A small multi-label image tagger, trained from scratch.
Training: muon at rate 0.0056, batches of 128.
Rows from block 2 of a small multi-label image tagger, named by matrix and row number. Rows with one number belong to one neuron. Each number is 128 + 24 x the weight over its row's rms, rounded and kept within 0 to 255. All counts start at 0. Numbers have three digits each.
After each neuron's rows are labels from the 100 images, of 14976, where the neuron reaches its highest value: "top examples" is what is common among them. Only what is clearly more common there than usual is listed. The data: aerial photos of the United States (SatlasPretrain).
# fc1: MLP up (model.blocks.2.mlp.fc1.weight, 384x128), inputs 0-63
# fc2: MLP down (model.blocks.2.mlp.fc2.weight, 128x384, transposed), outputs 0-63

fc1.359:118148152120140165132099152118189152095133113079164151126115123120146117127124153094156136118116127142105098128105101136128141153139116112152111070136143153164068164125152133122114085131121131
fc2.359:097104146120097127144113117115151156141130152135140121139157132174169105123116120155135126127084136117158080135106064133091154135171125127084112116120128166106165111171142108130158150104133132
top examples: park

fc1.194:152109093100138105131155098046138098093151148113141103133108150130162129078122170117104114081106140138117173106122111121101119132125131117116082160148124152112130152121115186122118147143128121
fc2.194:098098150104124127157079115136126174136125135129096133124115145162139120133119106097136111154108143071167096078175119114126119150144183103144181101114103127151109150148140098137143116145101162
top examples: crop field

fc1.300:099126126094104150163119132139151111117118147133135169098112078110147148131097132136181130147132151120118150159129083152130108113115132146127131103165176102143129136132134074171127131100124109
fc2.300:112120111137120149137113132148112095137109135139136107150115199113106095104107140112125114157108137107151170148124111119164169119155110069135111154144148146102124164126132168141159121127103145
top examples: crop field

fc1.9:152155113102149149105144151101157106145140139104091126131148106131156096078178163127129167092101105159108156128209148127086084126121158115119139115076102143124151155143149098096119147170124136
fc2.9:145079150128099112118138138115123118117104141101161098152112161117176146145124163106107104115122146108127155148112127157107165104128129124133120128109087136129120174130158198146166108155107137
top examples: river

fc1.367:140100117100160138154147097157106188091105178132160133089082145158149146104100128125078081171125151115120133127138121166082117109146138083154109093140122105141125121103108157134113090125133125
fc2.367:129124114137116184167132195096152114110100104108136119150125125141097120142131137135182073153140166077152072138140142121101147143110108114103175150128110136112119134129144107098139112115121164
top examples: crop field

fc1.294:114144063117113115124154151120086104137126096126168103109127116104099141174145162113089114125132155115163093150082137106141113133105117125124157092134152126126121151163110162136141163146109139
fc2.294:081110144140162154153127121126195099143101130107133162129140133139102143120161083104142128088118082145105131091151192106093113140156114126092151098100139136165115118166124191135091153115137114
top examples: railway

fc1.11:105130141148124137107152077129108115095107141160152093135158115092169121120138139133137107155096124149168133140103198151142122149117137093083119143106133086091107105108137106140143159147155140
fc2.11:138114097122146129148121088136159118126170092110128119149146102143079124154119166177122124128152167132078161083142099094114130129140144133128140122154124131162117153125135187112144122115140146
top examples: building

fc1.139:145133108124148130144091118136159137110123228114102101102099159133102102135153133143091121156133132129112178120141145154135141146123130063162119075131142076171147153115121126109111156100106170
fc2.139:115105107152095147144146138106130121100166122139147138157133174125118144127148126171128118117143116140132153149106116140151122159145143131109139091148149142117148121125135096180136141106051155
top examples: crop field

fc1.128:112131118132113163122151094148093154122108135123153084098129109125132126130106179175148155136104079142157132128169170107092108105116122177106113118130171110102102119091155115157111180153154152
fc2.128:137115126102092089110134146135129133109119129092101179140156119133123135150130136166097114116120143066109152122129113092141125110154168102127151138145127130136151154153130169162162127103107104
top examples: building

fc1.112:169128096100122144096157156175124111144137138137157142128135133131135151132113114102130109128155139121093141123165149124070135144054119079104129132129144104112150157112132159169139135138110097
fc2.112:140161097134150117151113124156159111113138144132107135140123124158159145124119105124117106094101153101144131124106144080161101156138099164163094163119084103124137117113118147118150134142125157
top examples: railway

fc1.25:153121120091164117102106181128113115136140129121134186082113152121117130134160128151136137179094104165103155100139122172102078113124162111131138111167114129148148150120161060126149119117120136
fc2.25:084095113129109136150114118167150113099094161102122141108122160148091097126128179111132089089135146130128144148134144149103083117130138146131150089141133127148169084137120126141131109139127129
top examples: crop field

fc1.309:122155143103103104134101120133148144126118196122101111156079113101121144143141085157115145163097131109136090113116136099110134144088127088199121147163141114129121132169135129130086155115122141
fc2.309:112164103084140118127135162148146119092073140118118154108153139133138091166137198096121151116135149129103179144135129138140137146134137143114138105154102121136142117096133133124121141128144118
top examples: crop field

fc1.338:109112142107112145133069150140102130143132103150157155134149162126128122123118167152125112123122155174151134101070133118128153148167136132135147122089125186130139151135116157127073126115124111
fc2.338:128143103114102152143118126100123091131114163163099119145098164152103164137141133109085107151146104101138123162130147177166065138184085123189138105106138096082126154152111136104117145124131130
top examples: crop field

fc1.86:136061129156159181126129121111175127145106150114121140130104129118163131126135123104090117158143117093167158155157158126128112160104164131142111172097086102107156144157117108125118109138134121
fc2.86:138151093138089065125155110126120157125154121121147148153109103132130124171135165109112138143163156141141133122144103155133131130064116074115133160105167143131135140111134140093118121119116157
top examples: building

fc1.192:125156140110139100085100146082140141099149140121119147157137108127132136127151206159139124095087085129106132171140134097145105093097131119126105123101106139127106181117153154137102180123141137
fc2.192:143099122195096130115170110153126145127163115101162121094133148153138107095148160106069119073146117098144125120116120140104144111117111142119153083133097136139121121136128099101167091150099112
top examples: river

fc1.46:104143144103140106146169153120120154144120114135151130096091114102142146100109163103126123136135133116108137081130152130111158141131098140120141120166154150126134122143083143132137088121132176
fc2.46:119081136118091116142107143123133134124122184116111145105102127089153129162154107130143128123089112158142132138143089127133149093119132162120134150088143100155114128120136076104104128135118156
top examples: crop field

fc1.328:120120155144114146155122112141151118095123132082165118111149116133116126109148126134164134128127163132123095160104115129128142171132096122120129079177160157156104150147142116118109093182121130
fc2.328:113127142107093116120128125152137153123153149139151112105179139154166111121105119169095122159126116117122118152119047109098157150165123118097110092143124159123155124175118080141138156116127122
top examples: park

fc1.23:072149169118080153099115183106189133126121170137115126126083174135160127146141118152092118137163120128112146090112120134145155168130155137146156110141105167146113159122126126075114119146112146
fc2.23:138161121132124111148107119162080145126156125127110151133132110154134130101101124112110173130081131169117061146104141144107122127086153138100136164115182140143141124130147126150116171126156124
top examples: building

fc1.282:089140106139098113172158132112122164107121145087125117104148109106106152118149116119124166165124154145147125155171127111117104127092085158130156100140110103153123123112170114099127071145160098
fc2.282:090133180118139090120105114152133139161184145116109129141123120116144112113145122086138106178151075121109123143061099151129131149110116134142115142127099130115139123147172079124149129119130102
top examples: park

fc1.124:111131095135133160157128136171157114151141144138165139100108168174133131143068134090120119113138116157121118130139130194123138114153143128143100111140111105168091114126157127156092131111163158
fc2.124:167135116159075111135114171100138123133109143159118121115125165159151136123102143166116152140132098117128121123106168131127106161126155095158163128085093117139088131124141102105113149151148148
top examples: crop field

fc1.280:148097118085118105150194115166116122107124124144128123077095155140128140100123155120121100147100144128129145140151110126153145108105118104123097170100127101105153109126123163133137166140120134
fc2.280:132165121119133108115127091106167144149139126139123101089153159122117130135109112138145092116135118105135119113092123151136151101128087101107119119142095143107145156132134149119146173133141168
top examples: crop field

fc1.52:094098150109157171095086091113133159084092088155146148080123104135122129119133099167111118116111162169143073132135149136122140153162111111137104130125120119136115169137116121173132158143076125
fc2.52:136116114127103103124163132099117141168184103120162129158148132081131132163166128117162104096120149154107149126116121115130119153125097144092211151141135123121147130110123091140100116113160131
top examples: building

fc1.8:135128128145132136108182137134101159117117139141120122109121131152101056122169110128120101129129116081124106130064125183077139132133136171110125137126135135151112165099117126155172147143108128
fc2.8:117104077140146104128073150172145112123168124129111188134126113100055140133121117126118171150137114111166113095094138116105099150135155122152128107137133146082119135182113140086129114144170135
top examples: building

fc1.195:174117138103124087177095136151124150134141098168147155129101139118159126158133120092098116121148114164132103094101221137109074123143109113136118153118138138148145147126097127132149146153163107
fc2.195:164123141122167096104156119095129158110112108086103128111135104118123121107161093137122116106106159116154186105152145122096096125103128172115151139134117136131163125112184099115147118117153127
top examples: river

fc1.56:101123155129110121112098125110140133117161089106137139118120134103178141125123117132109125088152142122140112121136100157162137133178142134119134173118173146107105129150141140154145103106090151
fc2.56:130115147152138119127157130126149136112153167139148137162138091079114098094169126127138089132143138154098135087094157117106070123107134081169124118144113126134153159137122151114117114105169116
top examples: building

fc1.307:138118124133100115166127136140128125079146154137152150108084140087173128092139116135065127144141179140151127134107135156091142111154130112104104136144104117098099148107123126150109146116158131
fc2.307:114086133069087127193120131148115153146094133146105116154117110118139154144120158127146113166078129122118165097105150108141134155105145110144119137167113104107116149119160156129124106103123106
top examples: crop field

fc1.97:117138129119143129128132115102127142126176127128096115172094104118159117090118176136159136158138106120127099117058133177082108149089142132163077127161143144114115179127131111164127139127125122
fc2.97:092146153155160139124089115116133134114154130147127127128149143146137167133113159114134138120106088129143147124156115086072132172132113143135186087107135117119128143122110171101105082140086117
top examples: building

fc1.326:133167108103173124115105097139158123139078114133099115174112178133173130124114121136098128123143123169154120122104152125137087099114140103118156121128150117142105124120124089166114139128139158
fc2.326:127122100119151142150128171131118103157134110144110146089123120126143151122117119135118128140121131137159125142113146120133093146142125121142073126077108107109108144159162139112122162126176085
top examples: crop field

fc1.255:146138140106115103134153159146134140131128150079139126120116075167122161118120120126098134123163131136091097145182121157114136138132107092098122151128111115127123126126119091165132117164130113
fc2.255:124137144116182140167143110118108133132083129107100111126100154127172129128134118109158125112105128124122148162121133169105155175127085164120099117137131119135135185163105098079139109104108092
top examples: building

fc1.352:126140091134092165100167115139176097120140171148112121157154118125146114100136097075110115111124126139137103084102122132159114088172151139113147140131110128121121153135117152143120100148155068
fc2.352:165135124095056120118146109095101121162095139139087130141151127158101181127085151152139139150105134153157119144089102129124163138114116144122128118112159131161122126108105145147086167133132171
top examples: railway

fc1.377:178106121110093132144099151103159126086104150108112116117088176127156128119142176096105109140097173134135147099127094112119146098156108105165155103143120117154085142134179129120114160129128096
fc2.377:126150122116102131163084163109175174110093104133128113119159123139127125118147128141131112112109165080159131135086116121137154161131113117092124176091102118118125134152136176111165142135161103
top examples: crop field