config.yaml
model: "multi-label image tagger"
dataset: "aerial photos of the United States (SatlasPretrain)"
train_examples: 101725
image_size: 40
crop_scale_min: 0.7
horizontal_flip: true
translate: 0.06
arch: "vit"
norm: "layernorm"
norm_position: "pre"
hidden_act: "gelu"
mlp_ratio: 3
head_dim: 64
fused_qkv: true
bias: "all"
qk_norm: true
parallel_block: false
dropout: 0.1
inner_norm: false
drop_path: 0.05
patch_size: [4, 4]
conv_stem: false
layers: 6
width: 128
positions: "rope"
pooling: "mean"
num_labels: 7
mixing: "mixup"
init: "trunc_normal_002"
residual_init: "scaled_by_depth"
optimizer: "muon"
muon_scale: "match_rms_adamw"
learning_rate: 0.0056
momentum: 0.9
nesterov: true
orthogonalizer: "newton_schulz_5"
adamw_lr_other_params: 0.00079
max_grad_norm: 1.0
cautious_weight_decay: true
max_steps: 14600
batch_size: 128
epochs: 18.4
lr_schedule: "cosine"
final_lr_fraction: 0
warmup_steps: 1460
weight_decay: 0.02
adamw_weight_decay_other_params: 0.01
Rows from block 3 of a small multi-label image tagger, named by matrix and row number. Rows with one number belong to one neuron. Each number is 128 + 24 x the weight over its row's rms, rounded and kept within 0 to 255. All counts start at 0. Numbers have three digits each.
After each neuron's rows are labels from the 100 images, of 14976, where the neuron reaches its highest value: "lies over" is the class under the peak. Only what is clearly more common there than usual is listed. The data: aerial photos of the United States (SatlasPretrain). In brackets: how many of the 100.
# fc1: MLP up (model.blocks.3.mlp.fc1.weight, 384x128), inputs 0-63
# fc2: MLP down (model.blocks.3.mlp.fc2.weight, 128x384, transposed), outputs 0-63

fc1.251:067148177086154123091119117124098136140132183138151124129137121140142131138128130121118107123151114165159116080102152090149137094127127123088152098140137062104121129164142118112144123137118130
fc2.251:111117121137094147124089136159164142154110096081141152149192118179093125142096114120143117134148088102093131077132114165161125103146102155095084165113142137119138129123112163110125132175148131
lies over: park (27)

fc1.120:113117145117131136130108118138107163144108117139146118132112167138119139143122113112104128106097143153146143134119154141123141113157121077139095112123158109092136195148114129164133141147072132
fc2.120:122125119118121136130108088167137131146172132121084149115128142134121140113138116156102115137099121133122121115114154136153130134115121157163145139135066124107157128108095118110072126162111139
lies over: building (82)

fc1.339:156121094139133078168109122172151099106173184100105120110128109105134117100158122104149111126169150134141123102168125134118110118146137161138127119078108113119111126117140142101115091123127136
fc2.339:159141121149121153090173124120119155142109084138141137120136140174150148145102097083144097168109118148148161159080128143167148155117120136079104125119147140133091143077134113108126094117159108
lies over: building (28)

fc1.314:127103103072098124149152171143128144175148153145137193139104138096170112132099101140143120147133139102120155152108138114144141121115118150137105121109132058157089092150150139137143130128162149
fc2.314:120133104090161125116091134137105136102117107151081162117136153144115144128169152162092136124109153139106110156162148134127127145141120132117148104178134174101125149118107145143094122100132148
lies over: crop field (40)

fc1.175:111142120156115118149123169158138134154097139142157149099129118131129108144129110151131077084145129121152132135145157154118084111160140093154125127082151103116154187123117151115114181126152118
fc2.175:113111180092128098107089124138094135163134126175124122114148141131087078122144108137112096147136123107127125103133107119125112186108096122140157120114095151103134100168150146157101149178099120
lies over: building (63)

fc1.269:111139145114102146156149140139129101150130150123162156102163116130122078158125081124154095105178157155144152132111164154105138117147143088130142149117109095109127130133088147142101186160135141
fc2.269:142120142100130075116097125142102195167167100158106089135141135128136108144146092093100098115100128150098124083147127138134135162098153163136105116102116141098109102131180147129160112169128123
lies over: building (65)

fc1.153:162130081154161138127113135146171136144117177121122141133129170133114097181154125138111143111091150152144168112142088135145103150079072080118104122125062139127135154144141131119077126153128096
fc2.153:115137133132100130153141184169067102119144125124106132139089100138115128169126093152105105107147133129164102131163127146119113069152119150135113121128139132165134090148112116125158126146139164
lies over: building (27)

fc1.89:092139164096138167092143130136110143141116110135124113070110116126131131138137127116116101156126120139157101108127139106084142153130126107118119091104144148079154175117173133132143169138068171
fc2.89:108094131125128136137137108138139085167161118113125139160116148113146170109117127132133108122116170153160110108112165140168132129113115128190111096139126082117121117120096096118088124140144117
lies over: building (63)

fc1.228:121144150167102177164147145141169115137133169125158170124109168076134126098120142132159068152135158156139121110141155155119177114132123128098117085142134116114114138101120159126109125136137137
fc2.228:179113144123107164134130122122138150133125130145069096120119133073151142094118157120125137158101130125156091109142153140141106120121155131150156126144159099167109129118115113132123144111129117
lies over: crop field (28)

fc1.285:165128159160102154143118121133089089135108165126145139120106127129112189146108090168081097096116167144139099092124166116155158133145150122144096139068164110124143151136103135118118118146109122
fc2.285:135153129116118118106139104120170103153128112143138083118157153158141088141139155151068121136163127144130129119092142165138158119123091106152168109109052181092121106136128162152108170140125126
lies over: building (41)

fc1.216:081172123149123071123134172128121103143115122093144113143154121158100163112138112132088086132172164129161103167122151122100101125118124127149112167116088111109134165120091140125130149159085131
fc2.216:131070107131094139092105089118137126146092124130112135120141125108158086130130138136135139153095123174116131138141129128117111141097097072141135091124145134134112110137131118144098142129153157
lies over: building (32)

fc1.26:121144145135113109171143136169123106131098150115165102122156122118154102148136089117158077112140135143167119149145175123091128140150139124116095124108111126115145187145088163122130154132159108
fc2.26:156087124112147123094051121151084165142157093154114130086143105181140115143137144115069132139139136139134156073117144137125122139137130092175133130085107106087082097126142161111122092160105128
lies over: building (80)

fc1.363:127135134118112121128119166125093122163076083109158167123120097105085111142137120153118171086089127169128121154142161158149127118137157158143122158137106141141135086099140154127137148157111121
fc2.363:178133149111085177139133079108106156137115132107113142113164154144112088147110110128117132121120105119111105093130116134135093146164135118090148119129080067075141137160113168126101133118147152
lies over: crop field (26)

fc1.263:120108152091148102141114134054168182134139179121119160105097165127171098111129115150095169120120153127133159140137134151129083139132120083140109096120146110132100144112143119157121139102115129
fc2.263:131152148085077173152111145174138114110129136134106127136165103102108144144128121134151110131122111101147082097110112096131137168131122129117119119152120129103120119158125125124142118102124092
lies over: crop field (51)

fc1.229:099138102138090084141089119108136138126106104135138132141163133144115152139099138101126091156093128114153104151097128154094141135125085119138137105119168136143168145127071136176154154110121068
fc2.229:113105117146130149098175159102124140098139145133145109104102128151137133084128110143140126123112106135089148128146135110164142141071118152132165141132124172100141129146178111118147153132151163
lies over: building (62)

fc1.55:126135162135124094115096126127149136094148143137159144131109171090120128089139130157100120116092168196120108107124162117141122149114138147095113102108167153107144123107176122140121094099130121
fc2.55:146138149109111107211141147099124130123132129156121110129158071152155114140120105117115135130085135076132128114096081146114143135128104104164123143128127139143127165138108074127102173131125167
lies over: crop field (25)

fc1.324:086132141172119090108135124148114124162101116092136128148119120114145129165168103098134102112108126138135110141102156188127151173111108109136140136120172155103147192140123147128103150128131103
fc2.324:060120094085184160122135124101161128138147117143099152105135142108172161100131161122104149161120162142086134094129161110127108150119140111117119114122122111083088158151121104129146101124152093
lies over: building (89)

fc1.159:119090142132119128140119166143129145170106157090137129113116152119129154145127100142173164189124130083106096140145127132094155123118153174114128105127096148145125113169153103170134119143151114
fc2.159:122139111141125104098111107104128110097135135122135107152127117187168118130116125082123135090106101162126117156167160144128126133126099137135090105083174085078114159180111161091129153129153096
lies over: building (48)

fc1.128:187100122141122126102145159138167175100134177139097155096084091134120146127119119122120123137142105138125120135139143157149127103144142122117144148129118131161086080179128126146106106132114108
fc2.128:135117121133089123116128122134078122115128110119124081109121108165129120081111142092133133158153108123129107158079129129121119124155110156109086134152135104133128171091166087115109135129133132
lies over: building (27)

fc1.184:107137169121149115140120145141164143129119157128145173108155126151154093096145133123102184124104126134120142130107106154149154130151128142156133070145135102140106144137171128117080126155115102
fc2.184:118073124133114159159084115152125124121154156131131119111144142141114104173108117162113116129145128119111084155095094129085147138140133089115126096155088163119140137184133130114163125123143083
lies over: park (31)

fc1.113:145078071104117125126129124151152104108151154131108105079078092136127100122109190148088131148111184153148166161156139162142117128118123128141142097086131135120126151136111140151137141113069131
fc2.113:109100131108089125165132154170149109122106153106110199092157156110118160112131082137124138146170128125108116146133136114142122135155140113143151135135152129103147114104138123119152128110131133
lies over: crop field (73)

fc1.268:137100153139110125096117152112123149155072134130127114125090112113100110170147130135132112132103115135138116153164140186085110083103123104150130183127110115121129131145100140143148145153127138
fc2.268:126105134126093122119115143112161131144167082155120111104116131163108142120133089091123108164100126139119139133104163088090132166173151142101096087104138145097135121118119138110117109082138147
lies over: building (73)

fc1.156:100137102076091096122087072127164141127138166131102148134071087092136149157186123142116128149129112159134117148120137106153104113149097120172115127142122125137157138153142162128104165113128138
fc2.156:129118115129160198137134176165094115132136126104133084128155174111113115131058080137123127123139177129122140165111148118091120103100169183158095146155122149126096111125138134124114109132176101
lies over: crop field (44)

fc1.45:080184159126111132138110139154144119155114159101116117102149101123130114121133096130092105138108121123136091152064137161117153149113150145105133108133105163163137143128133157104158106137133139
fc2.45:143092115141106128187109128123142152140132133129132127102132144128146121149081097128162151147133101130123083152083091157115106147158137121078113134148120129130115114157141095108121130137175118
lies over: park (26)

fc1.326:111127164141165119137138132141105155128179119164121100139152155145123103107124124162147142121105142145091124095134143119106136100137129126186145109186125131115090121129126168123127142194120134
fc2.326:125132104159132119089103154140110129141098170073145122117082094154141179168124154122144150132125103120117156185168086116135093116144090153142127136112139140143097140105106104088139117109129108
lies over: building (26)