python train.py --translate=0.06 --arch="vit" --norm_position="pre" --hidden_act="gelu" --fused_qkv=true --parallel_block=false --inner_norm=false --width=128 --muon_scale="match_rms_adamw" --nesterov=true --max_grad_norm=1.0 --batch_size=128 --final_lr_fraction=0
Rows from block 3 of a small multi-label image tagger, named by matrix and row number. Rows with one number belong to one neuron. Each number is 128 + 32 x the weight over its row's rms, rounded and kept within 0 to 255. All counts start at 0. Numbers have three digits each.
After each neuron's rows are labels from the 100 images, of 14976, where the neuron reaches its highest value: "patch colour" is the nearest of a few named colours to the mean colour under the peak. Only what is clearly more common there than usual is listed. The data: aerial photos of the United States (SatlasPretrain).
# fc1: MLP up (model.blocks.3.mlp.fc1.weight, 384x128), inputs 0-63
# fc2: MLP down (model.blocks.3.mlp.fc2.weight, 128x384, transposed), outputs 0-63

fc1.307:158125089141171080093190114122157110162132066163127133146105084121138094149103141162099109127160163127161103201154153116084124139144159155107106143148123160179067119094129087097170171133165124
fc2.307:125136168107136097194077143139147109112154200162151119130130122153088142104068163123148195157102156115081152108115144117134152104103109088187140108169176088141203144148111177156118115104129130
patch colour: brown

fc1.54:138144068121086157175103088143186100134152125116080091128118160090150117107108087145119074135174107109150133123060087170167097130071193117201069090142133150103089092130147091117103141085147122
fc2.54:136105171152156148079159166116084100112057122152156170123143096118100172137176065155145178122154124117089171109163078124157092139127124119123162190084095094099150134110090180119130039128080137
patch colour: green

fc1.200:143191154145133104100089087166172175138095158120123107096135174126087090080121123160176147131102137170153148110108083150123118159161132164110159082065172173162088137164145117112085087108123093
fc2.200:128089155153120116171160127107099099165092095188133107169106107176141178119092110164119070093114154104133128145124051125133120120134162016125072085141118103145135142154140089176141150078159170
patch colour: green

fc1.301:146171152078137070174117080113098101148130144123130134170124078151095100136130154125115063105117109145107134157164156111180151124129119101103198151124095044133094126071099175165128163143112175
fc2.301:130141141140083158141130121163186097135111163076137065132110180137094129102082111190137081161150136148132125144165148128155123140090075171177103121097113086142115132146083119132087080123159165
patch colour: pink

fc1.257:095140106135103119107132119171110138114142110104170118109159111140140090112110098122132060132152154110146123130198152168074054139093113128162170127117127123110137149185173091098113173101170121
fc2.257:092119148206117139153143165076157111115051138135148113115099060128138165195101092099157162172139163116122087072084090147175157112144186146133136122184124137129136167184095175091144066111114183
patch colour: brown

fc1.242:183087072115096159147185114160146141088113134146159137153108081179136149157153119145145164135129156202122072101109063132122113071153135123128144105089111037169130131101116122164124109134133131
fc2.242:139128160179120135125154079124135165154139132148095144125124098134110042154174133145167113091121050113104111108133157094195126115149147161124158152137110142120147193037121094112180083081165117
patch colour: pink

fc1.202:125122126152180169120117121099097091207069100167125155110108169138146100156130121125114144106106106146165144109071134207117070139165146104170143171090137083146094195133092110082047175152208160
fc2.202:114157145119133069166157132091114102133144107154166172126127109128102098120149133117078142060142179067169099161113148136184149158184049123124054135090117108126125034119113134131170073157123096
patch colour: green

fc1.115:115129109084129028132079082148110143162127158148150125085133150166125154151116112170145098108147148172103159144109168108154169144089095131159100094156157111142113133156109144163123183135101108
fc2.115:113129159096119136137134166140065133099116127094088130140162108167190156088119139104167148124099150151184108092119114092098117148155135146095069155160106124143117132107169114143160146110179143
patch colour: grey

fc1.238:203129133137116168166155067115121104132061114131126147151125144136118104182112096132112141086133119174081148190117098161096138156136094115134162108073130102125062152067051115155119088147172128
fc2.238:138154142140153159189103184188150127169117131117124141143152099133139110112125090113140107135135134071149132138087104105129117117157142120099087170060128126127111130124128122117085116137107112
patch colour: green

fc1.365:073158123104132118081147142170124148128081138110131192115138093161173151125091141128111086141097120119108094115082077130173111130143137113156105123211129093122154134187178160131188166111122169
fc2.365:157086179215172157104074149166097127165148121110134151095170188041140134066145107140116127115155160153126098145085179159162179089069131106137115106104138168125176135176138095116143083132095175
patch colour: brown

fc1.278:112173152140145135129159134114134172175116192106044095157178171120155074153122134127145042177075078123145141132100130154125130139107178161122101128162158099119114116144114193132117163125142169
fc2.278:116118133124126138143142084128121120143120149115138147119088195178111168125086164125112169066207163080126115107136161155108154109170095127116155073134143130136094087154132190161117119115145112
patch colour: brown

fc1.130:154151124104109145093156052142133181098106078168143120123093107093117094105140111167155087112102141094131167141133134146097091164173105100121106153173178079109128113127122165161097059144093167
fc2.130:131148159208137086103117133121126128096134151064116134082139108100137107155092080119101112120109132120152133116124095119148177168134171138136148104086120149166094118091107143151157112130122146
patch colour: brown

fc1.133:110162120119142148126106156098133151097118155150125111100100141166215165132145117104076095084148053149126124195168126064176075135142156137101088133175111127163141109132163124047081136123137116
fc2.133:149105135157104158109210033129099120123128106091105148130110116137100074110139115099166141113081141158108122151157148144163156134142153104166184082079111179110113175113085121137098138156131154
patch colour: brown

fc1.168:176158150148150151134111132167141155127097127106091123130090108089096124159078127134146107164079175128075151137138100145208147126140086137170143100097133157063087175145125068113049099185091151
fc2.168:072107135112127097119136151093135103125120151116110089154106115127132151078165103104127163103110138093176097168103083139104128119131173140147079081194133072173144180166109168130139120085132122
patch colour: green

fc1.259:177092104123112131105142123162192125099163118102178168137101099097102131108115080123096177171138145108136113146160092101077138096139102166151142138101138091132153137056150074132198164140126097
fc2.259:128197208089194053164135105137133077082152146135107128151170067155098168128154148133074159083104144151150130077067144153141105127152079153177125133081128129098128124096171123115149074148100137
patch colour: brown

fc1.3:126107154104140116174132123114088111103168140169069156137137075142158150062123169163124154182173107158140180147128077103085082174126093148191145162098116095135097105170090109144090140123146084
fc2.3:128131129092150141141110168115133120118192154177141123116134119108178150154146138110106135138116138109131094139118136148099069105076129096138133125067175131135186101087120125153127119179129096
patch colour: white

fc1.14:108106090142139159142064118154112138139176078110142116112119163190124110113114104128191125152123143188102132144042128145092128112134083159183150155121115159158156156157110156133125103183141106
fc2.14:144111144145132183120192110118106082108092123188136117190133128081037183153110145094156116176105057135111135131178158168172071167141042058153128107139187155124110115111126137124154141128120105
patch colour: black

fc1.205:124179163117202152103088068116133130091119107080108150085153138145163173115121109148154082108112180164086111115088175140087110181142096136145157171086175139136092143107140111201133155104087122
fc2.205:130101106179142116125136171158159142113135096039165117132116111155128145110090099114132103070110157092145137153178092197175085120089180199124152076138100134153143169142069077112174159082135141
patch colour: brown

fc1.123:122105160099060089134116105112137146143106111074154154109129120124161115104067106132066082123104137132090130110180116124183145153131148193110176153148167095126086107117153115150078115108087140
fc2.123:141117101186105082113182078125106123160132109157157107127106097159126102132140124100131195159106097220187093129076103133145147062099106162132117078128094137146165166124094143106135138096133097
patch colour: brown

fc1.79:126143073149109152112081063165167157159143067148083156115099120124128101122117131147126144127133156175122135076110127154168120092122149146136157077195121094157165148165146130104189101193107081
fc2.79:070179120206121142131123141158117109098142146120081154132096078135075155124139102122131124085103145143135166103120140154215105126145029140128121102132131157118173139173081091148098102136090162
patch colour: black

fc1.111:105146121160109151102092156199125080184141144093073100134146141132116069101138126139116067084152141152193117152145148079096154107167177098188122128089152068124106121202085107158124095101171183
fc2.111:195082103145067085127154179142170113155093140102171101120158124170132134117105126121175131106149119138107161117052108162138166231124110123129132156172138142080114114123167137050108090064078142
patch colour: brown

fc1.82:126156090141115090147076121118139182131189127117071119137122178127087107056118131127184086111070130152154158135112119104102110084119126135179136143105056129197151190179121138144168082130090111
fc2.82:109125185140124129108167119148138079135103094156043136133168110134109159201137126102083158145115069098141126131161158155143098164134092102108181108196134164106099168086084122078075101115175127
patch colour: black

fc1.291:105167185121043097105126099103133127207153170143145113112130097079169070080100138099148145103127156115138124181172115137166118165139153100152148105126164112144134144107102067149172139112108150
fc2.291:111116115160177161167108196128109096121162106173148129219130158198112174117132075147132062114146118150094127105183166130121132129169150093086151125091109101130119109084154081124153147093055184
patch colour: grey

fc1.287:181115115151165134159181159131112199063196133145104113143093073082126105137131124127129145166163113133169175099134105093137151116101135184137148082158155067124102092132097115169165163145158081
fc2.287:125136163111121117134077084106111111154108149097139128135172121091135152120133200157152150117121125133068086102083113146107096145164148088133099098133088149091121211098121152115120136075138103
patch colour: brown

fc1.332:147098133080118136102081130093148162143107163161138122110095124121147167129108163102071135183210159101160091102104121181084148096106090105169116081088150142100087149120146127133135095138186142
fc2.332:128105136114180134065115107141089114096168128068123133133116121124079064116115102143135098096072123170073150134138097100110136128153155150114198164158080149118133080188134168213125141164109109
patch colour: brown

fc1.99:123143115131108106144089073139111170146124129117102088142131174151100105177096141133170186112130089128172137149081137136134059158162112101167155182104121109166182150144150143094160087149166110
fc2.99:113154150154120138082136176087120135123148091147106148180105096167035144093088112141110162177057085143095093124172135142172089170092060146090146123153152157146144102110078114142156089146121057
patch colour: black

fc1.207:181144132148128114126146081137116174123128100081128154178164196159133090144142094107179126135085105174121114110137104138147119115115122120180049101101078116115106095172140102157150131147143128
fc2.207:118092152159131171123122178103102101082122110131161077146140129105144171134124101166206116101155119151128145136143081096159077159093082092045125109114123152145126171089151128102164123071091121
patch colour: black; green

fc1.272:119081126111092097112149193155144117162141054148157062130117160098175109168138163172181144110158150182120124133150114115144104099070152128167202092152159144156171102126118176179143110108125096
fc2.272:155111091147119096123136137091138112184146158118098193089149064152033160093078143164147097156160115115187120119072070124113159160130100093176120161164127181146143117149128055125134111132161178
patch colour: pink

fc1.71:126129102177059156102129156148107135116175133140130139140076126155147143175174108110106122162059154098143198125105141114117129100134132180154117104124156165118067138088127057146130162100111190
fc2.71:180147148093142102128135142111104117133148112182057153126133191135127157085135144180148157116151088123112086108128092164126097093094091099129122161191109139110173191175149159145152108156135108
patch colour: pink

fc1.358:164056129169135131103102132086119127142175113172125104112144096159121123051122120108117156159070102171128103103114179165057084140135150177173146135182125114098080147153121173164087138139165126
fc2.358:140110099111128134148104133112079132082159169151149083143145105013134143182162154129159142154141120121176161161142127110125146158094089093166123123158162098150177111080141147123135131138046072
patch colour: white

fc1.81:121094122172093081101158114152125159169107145116121173079190132139113101079142163199148171161138132211162086159178089124122152108163132162133160081106116065142164097129146136086120111134074100
fc2.81:170100104129169134131099129171142163103124098137128111123071109117171170144104121101179160075146138089089180122191226105116145133112156127110161091161099194155081155162158103157167102101176166
patch colour: brown

fc1.265:127128107141114125110159184155129156151167105191119101124108149127146076073056132140110102145114154164092116151134202081124105134122102171137080134104085128119097132157184126094104146194119154
fc2.265:146188088101176086159084113115101123103161119135099102136103146147132144144144150134186154137154113116184149100182114153145047059115077064131139100123139204097203144146134151107099197160124133
patch colour: pink

fc1.352:078095127084099173135125101210187150085144175157125142148070123113098111083153103107103154133113167126125132111150106142113122133163092164169135111115133044137143134103170190101103085115155119
fc2.352:142177109142166140144145112093135104109131134141116074174173126106113173127143170066114140114105110139162154089115129143170168138119161078089132099172198128148100165166165171170227144151121133
patch colour: brown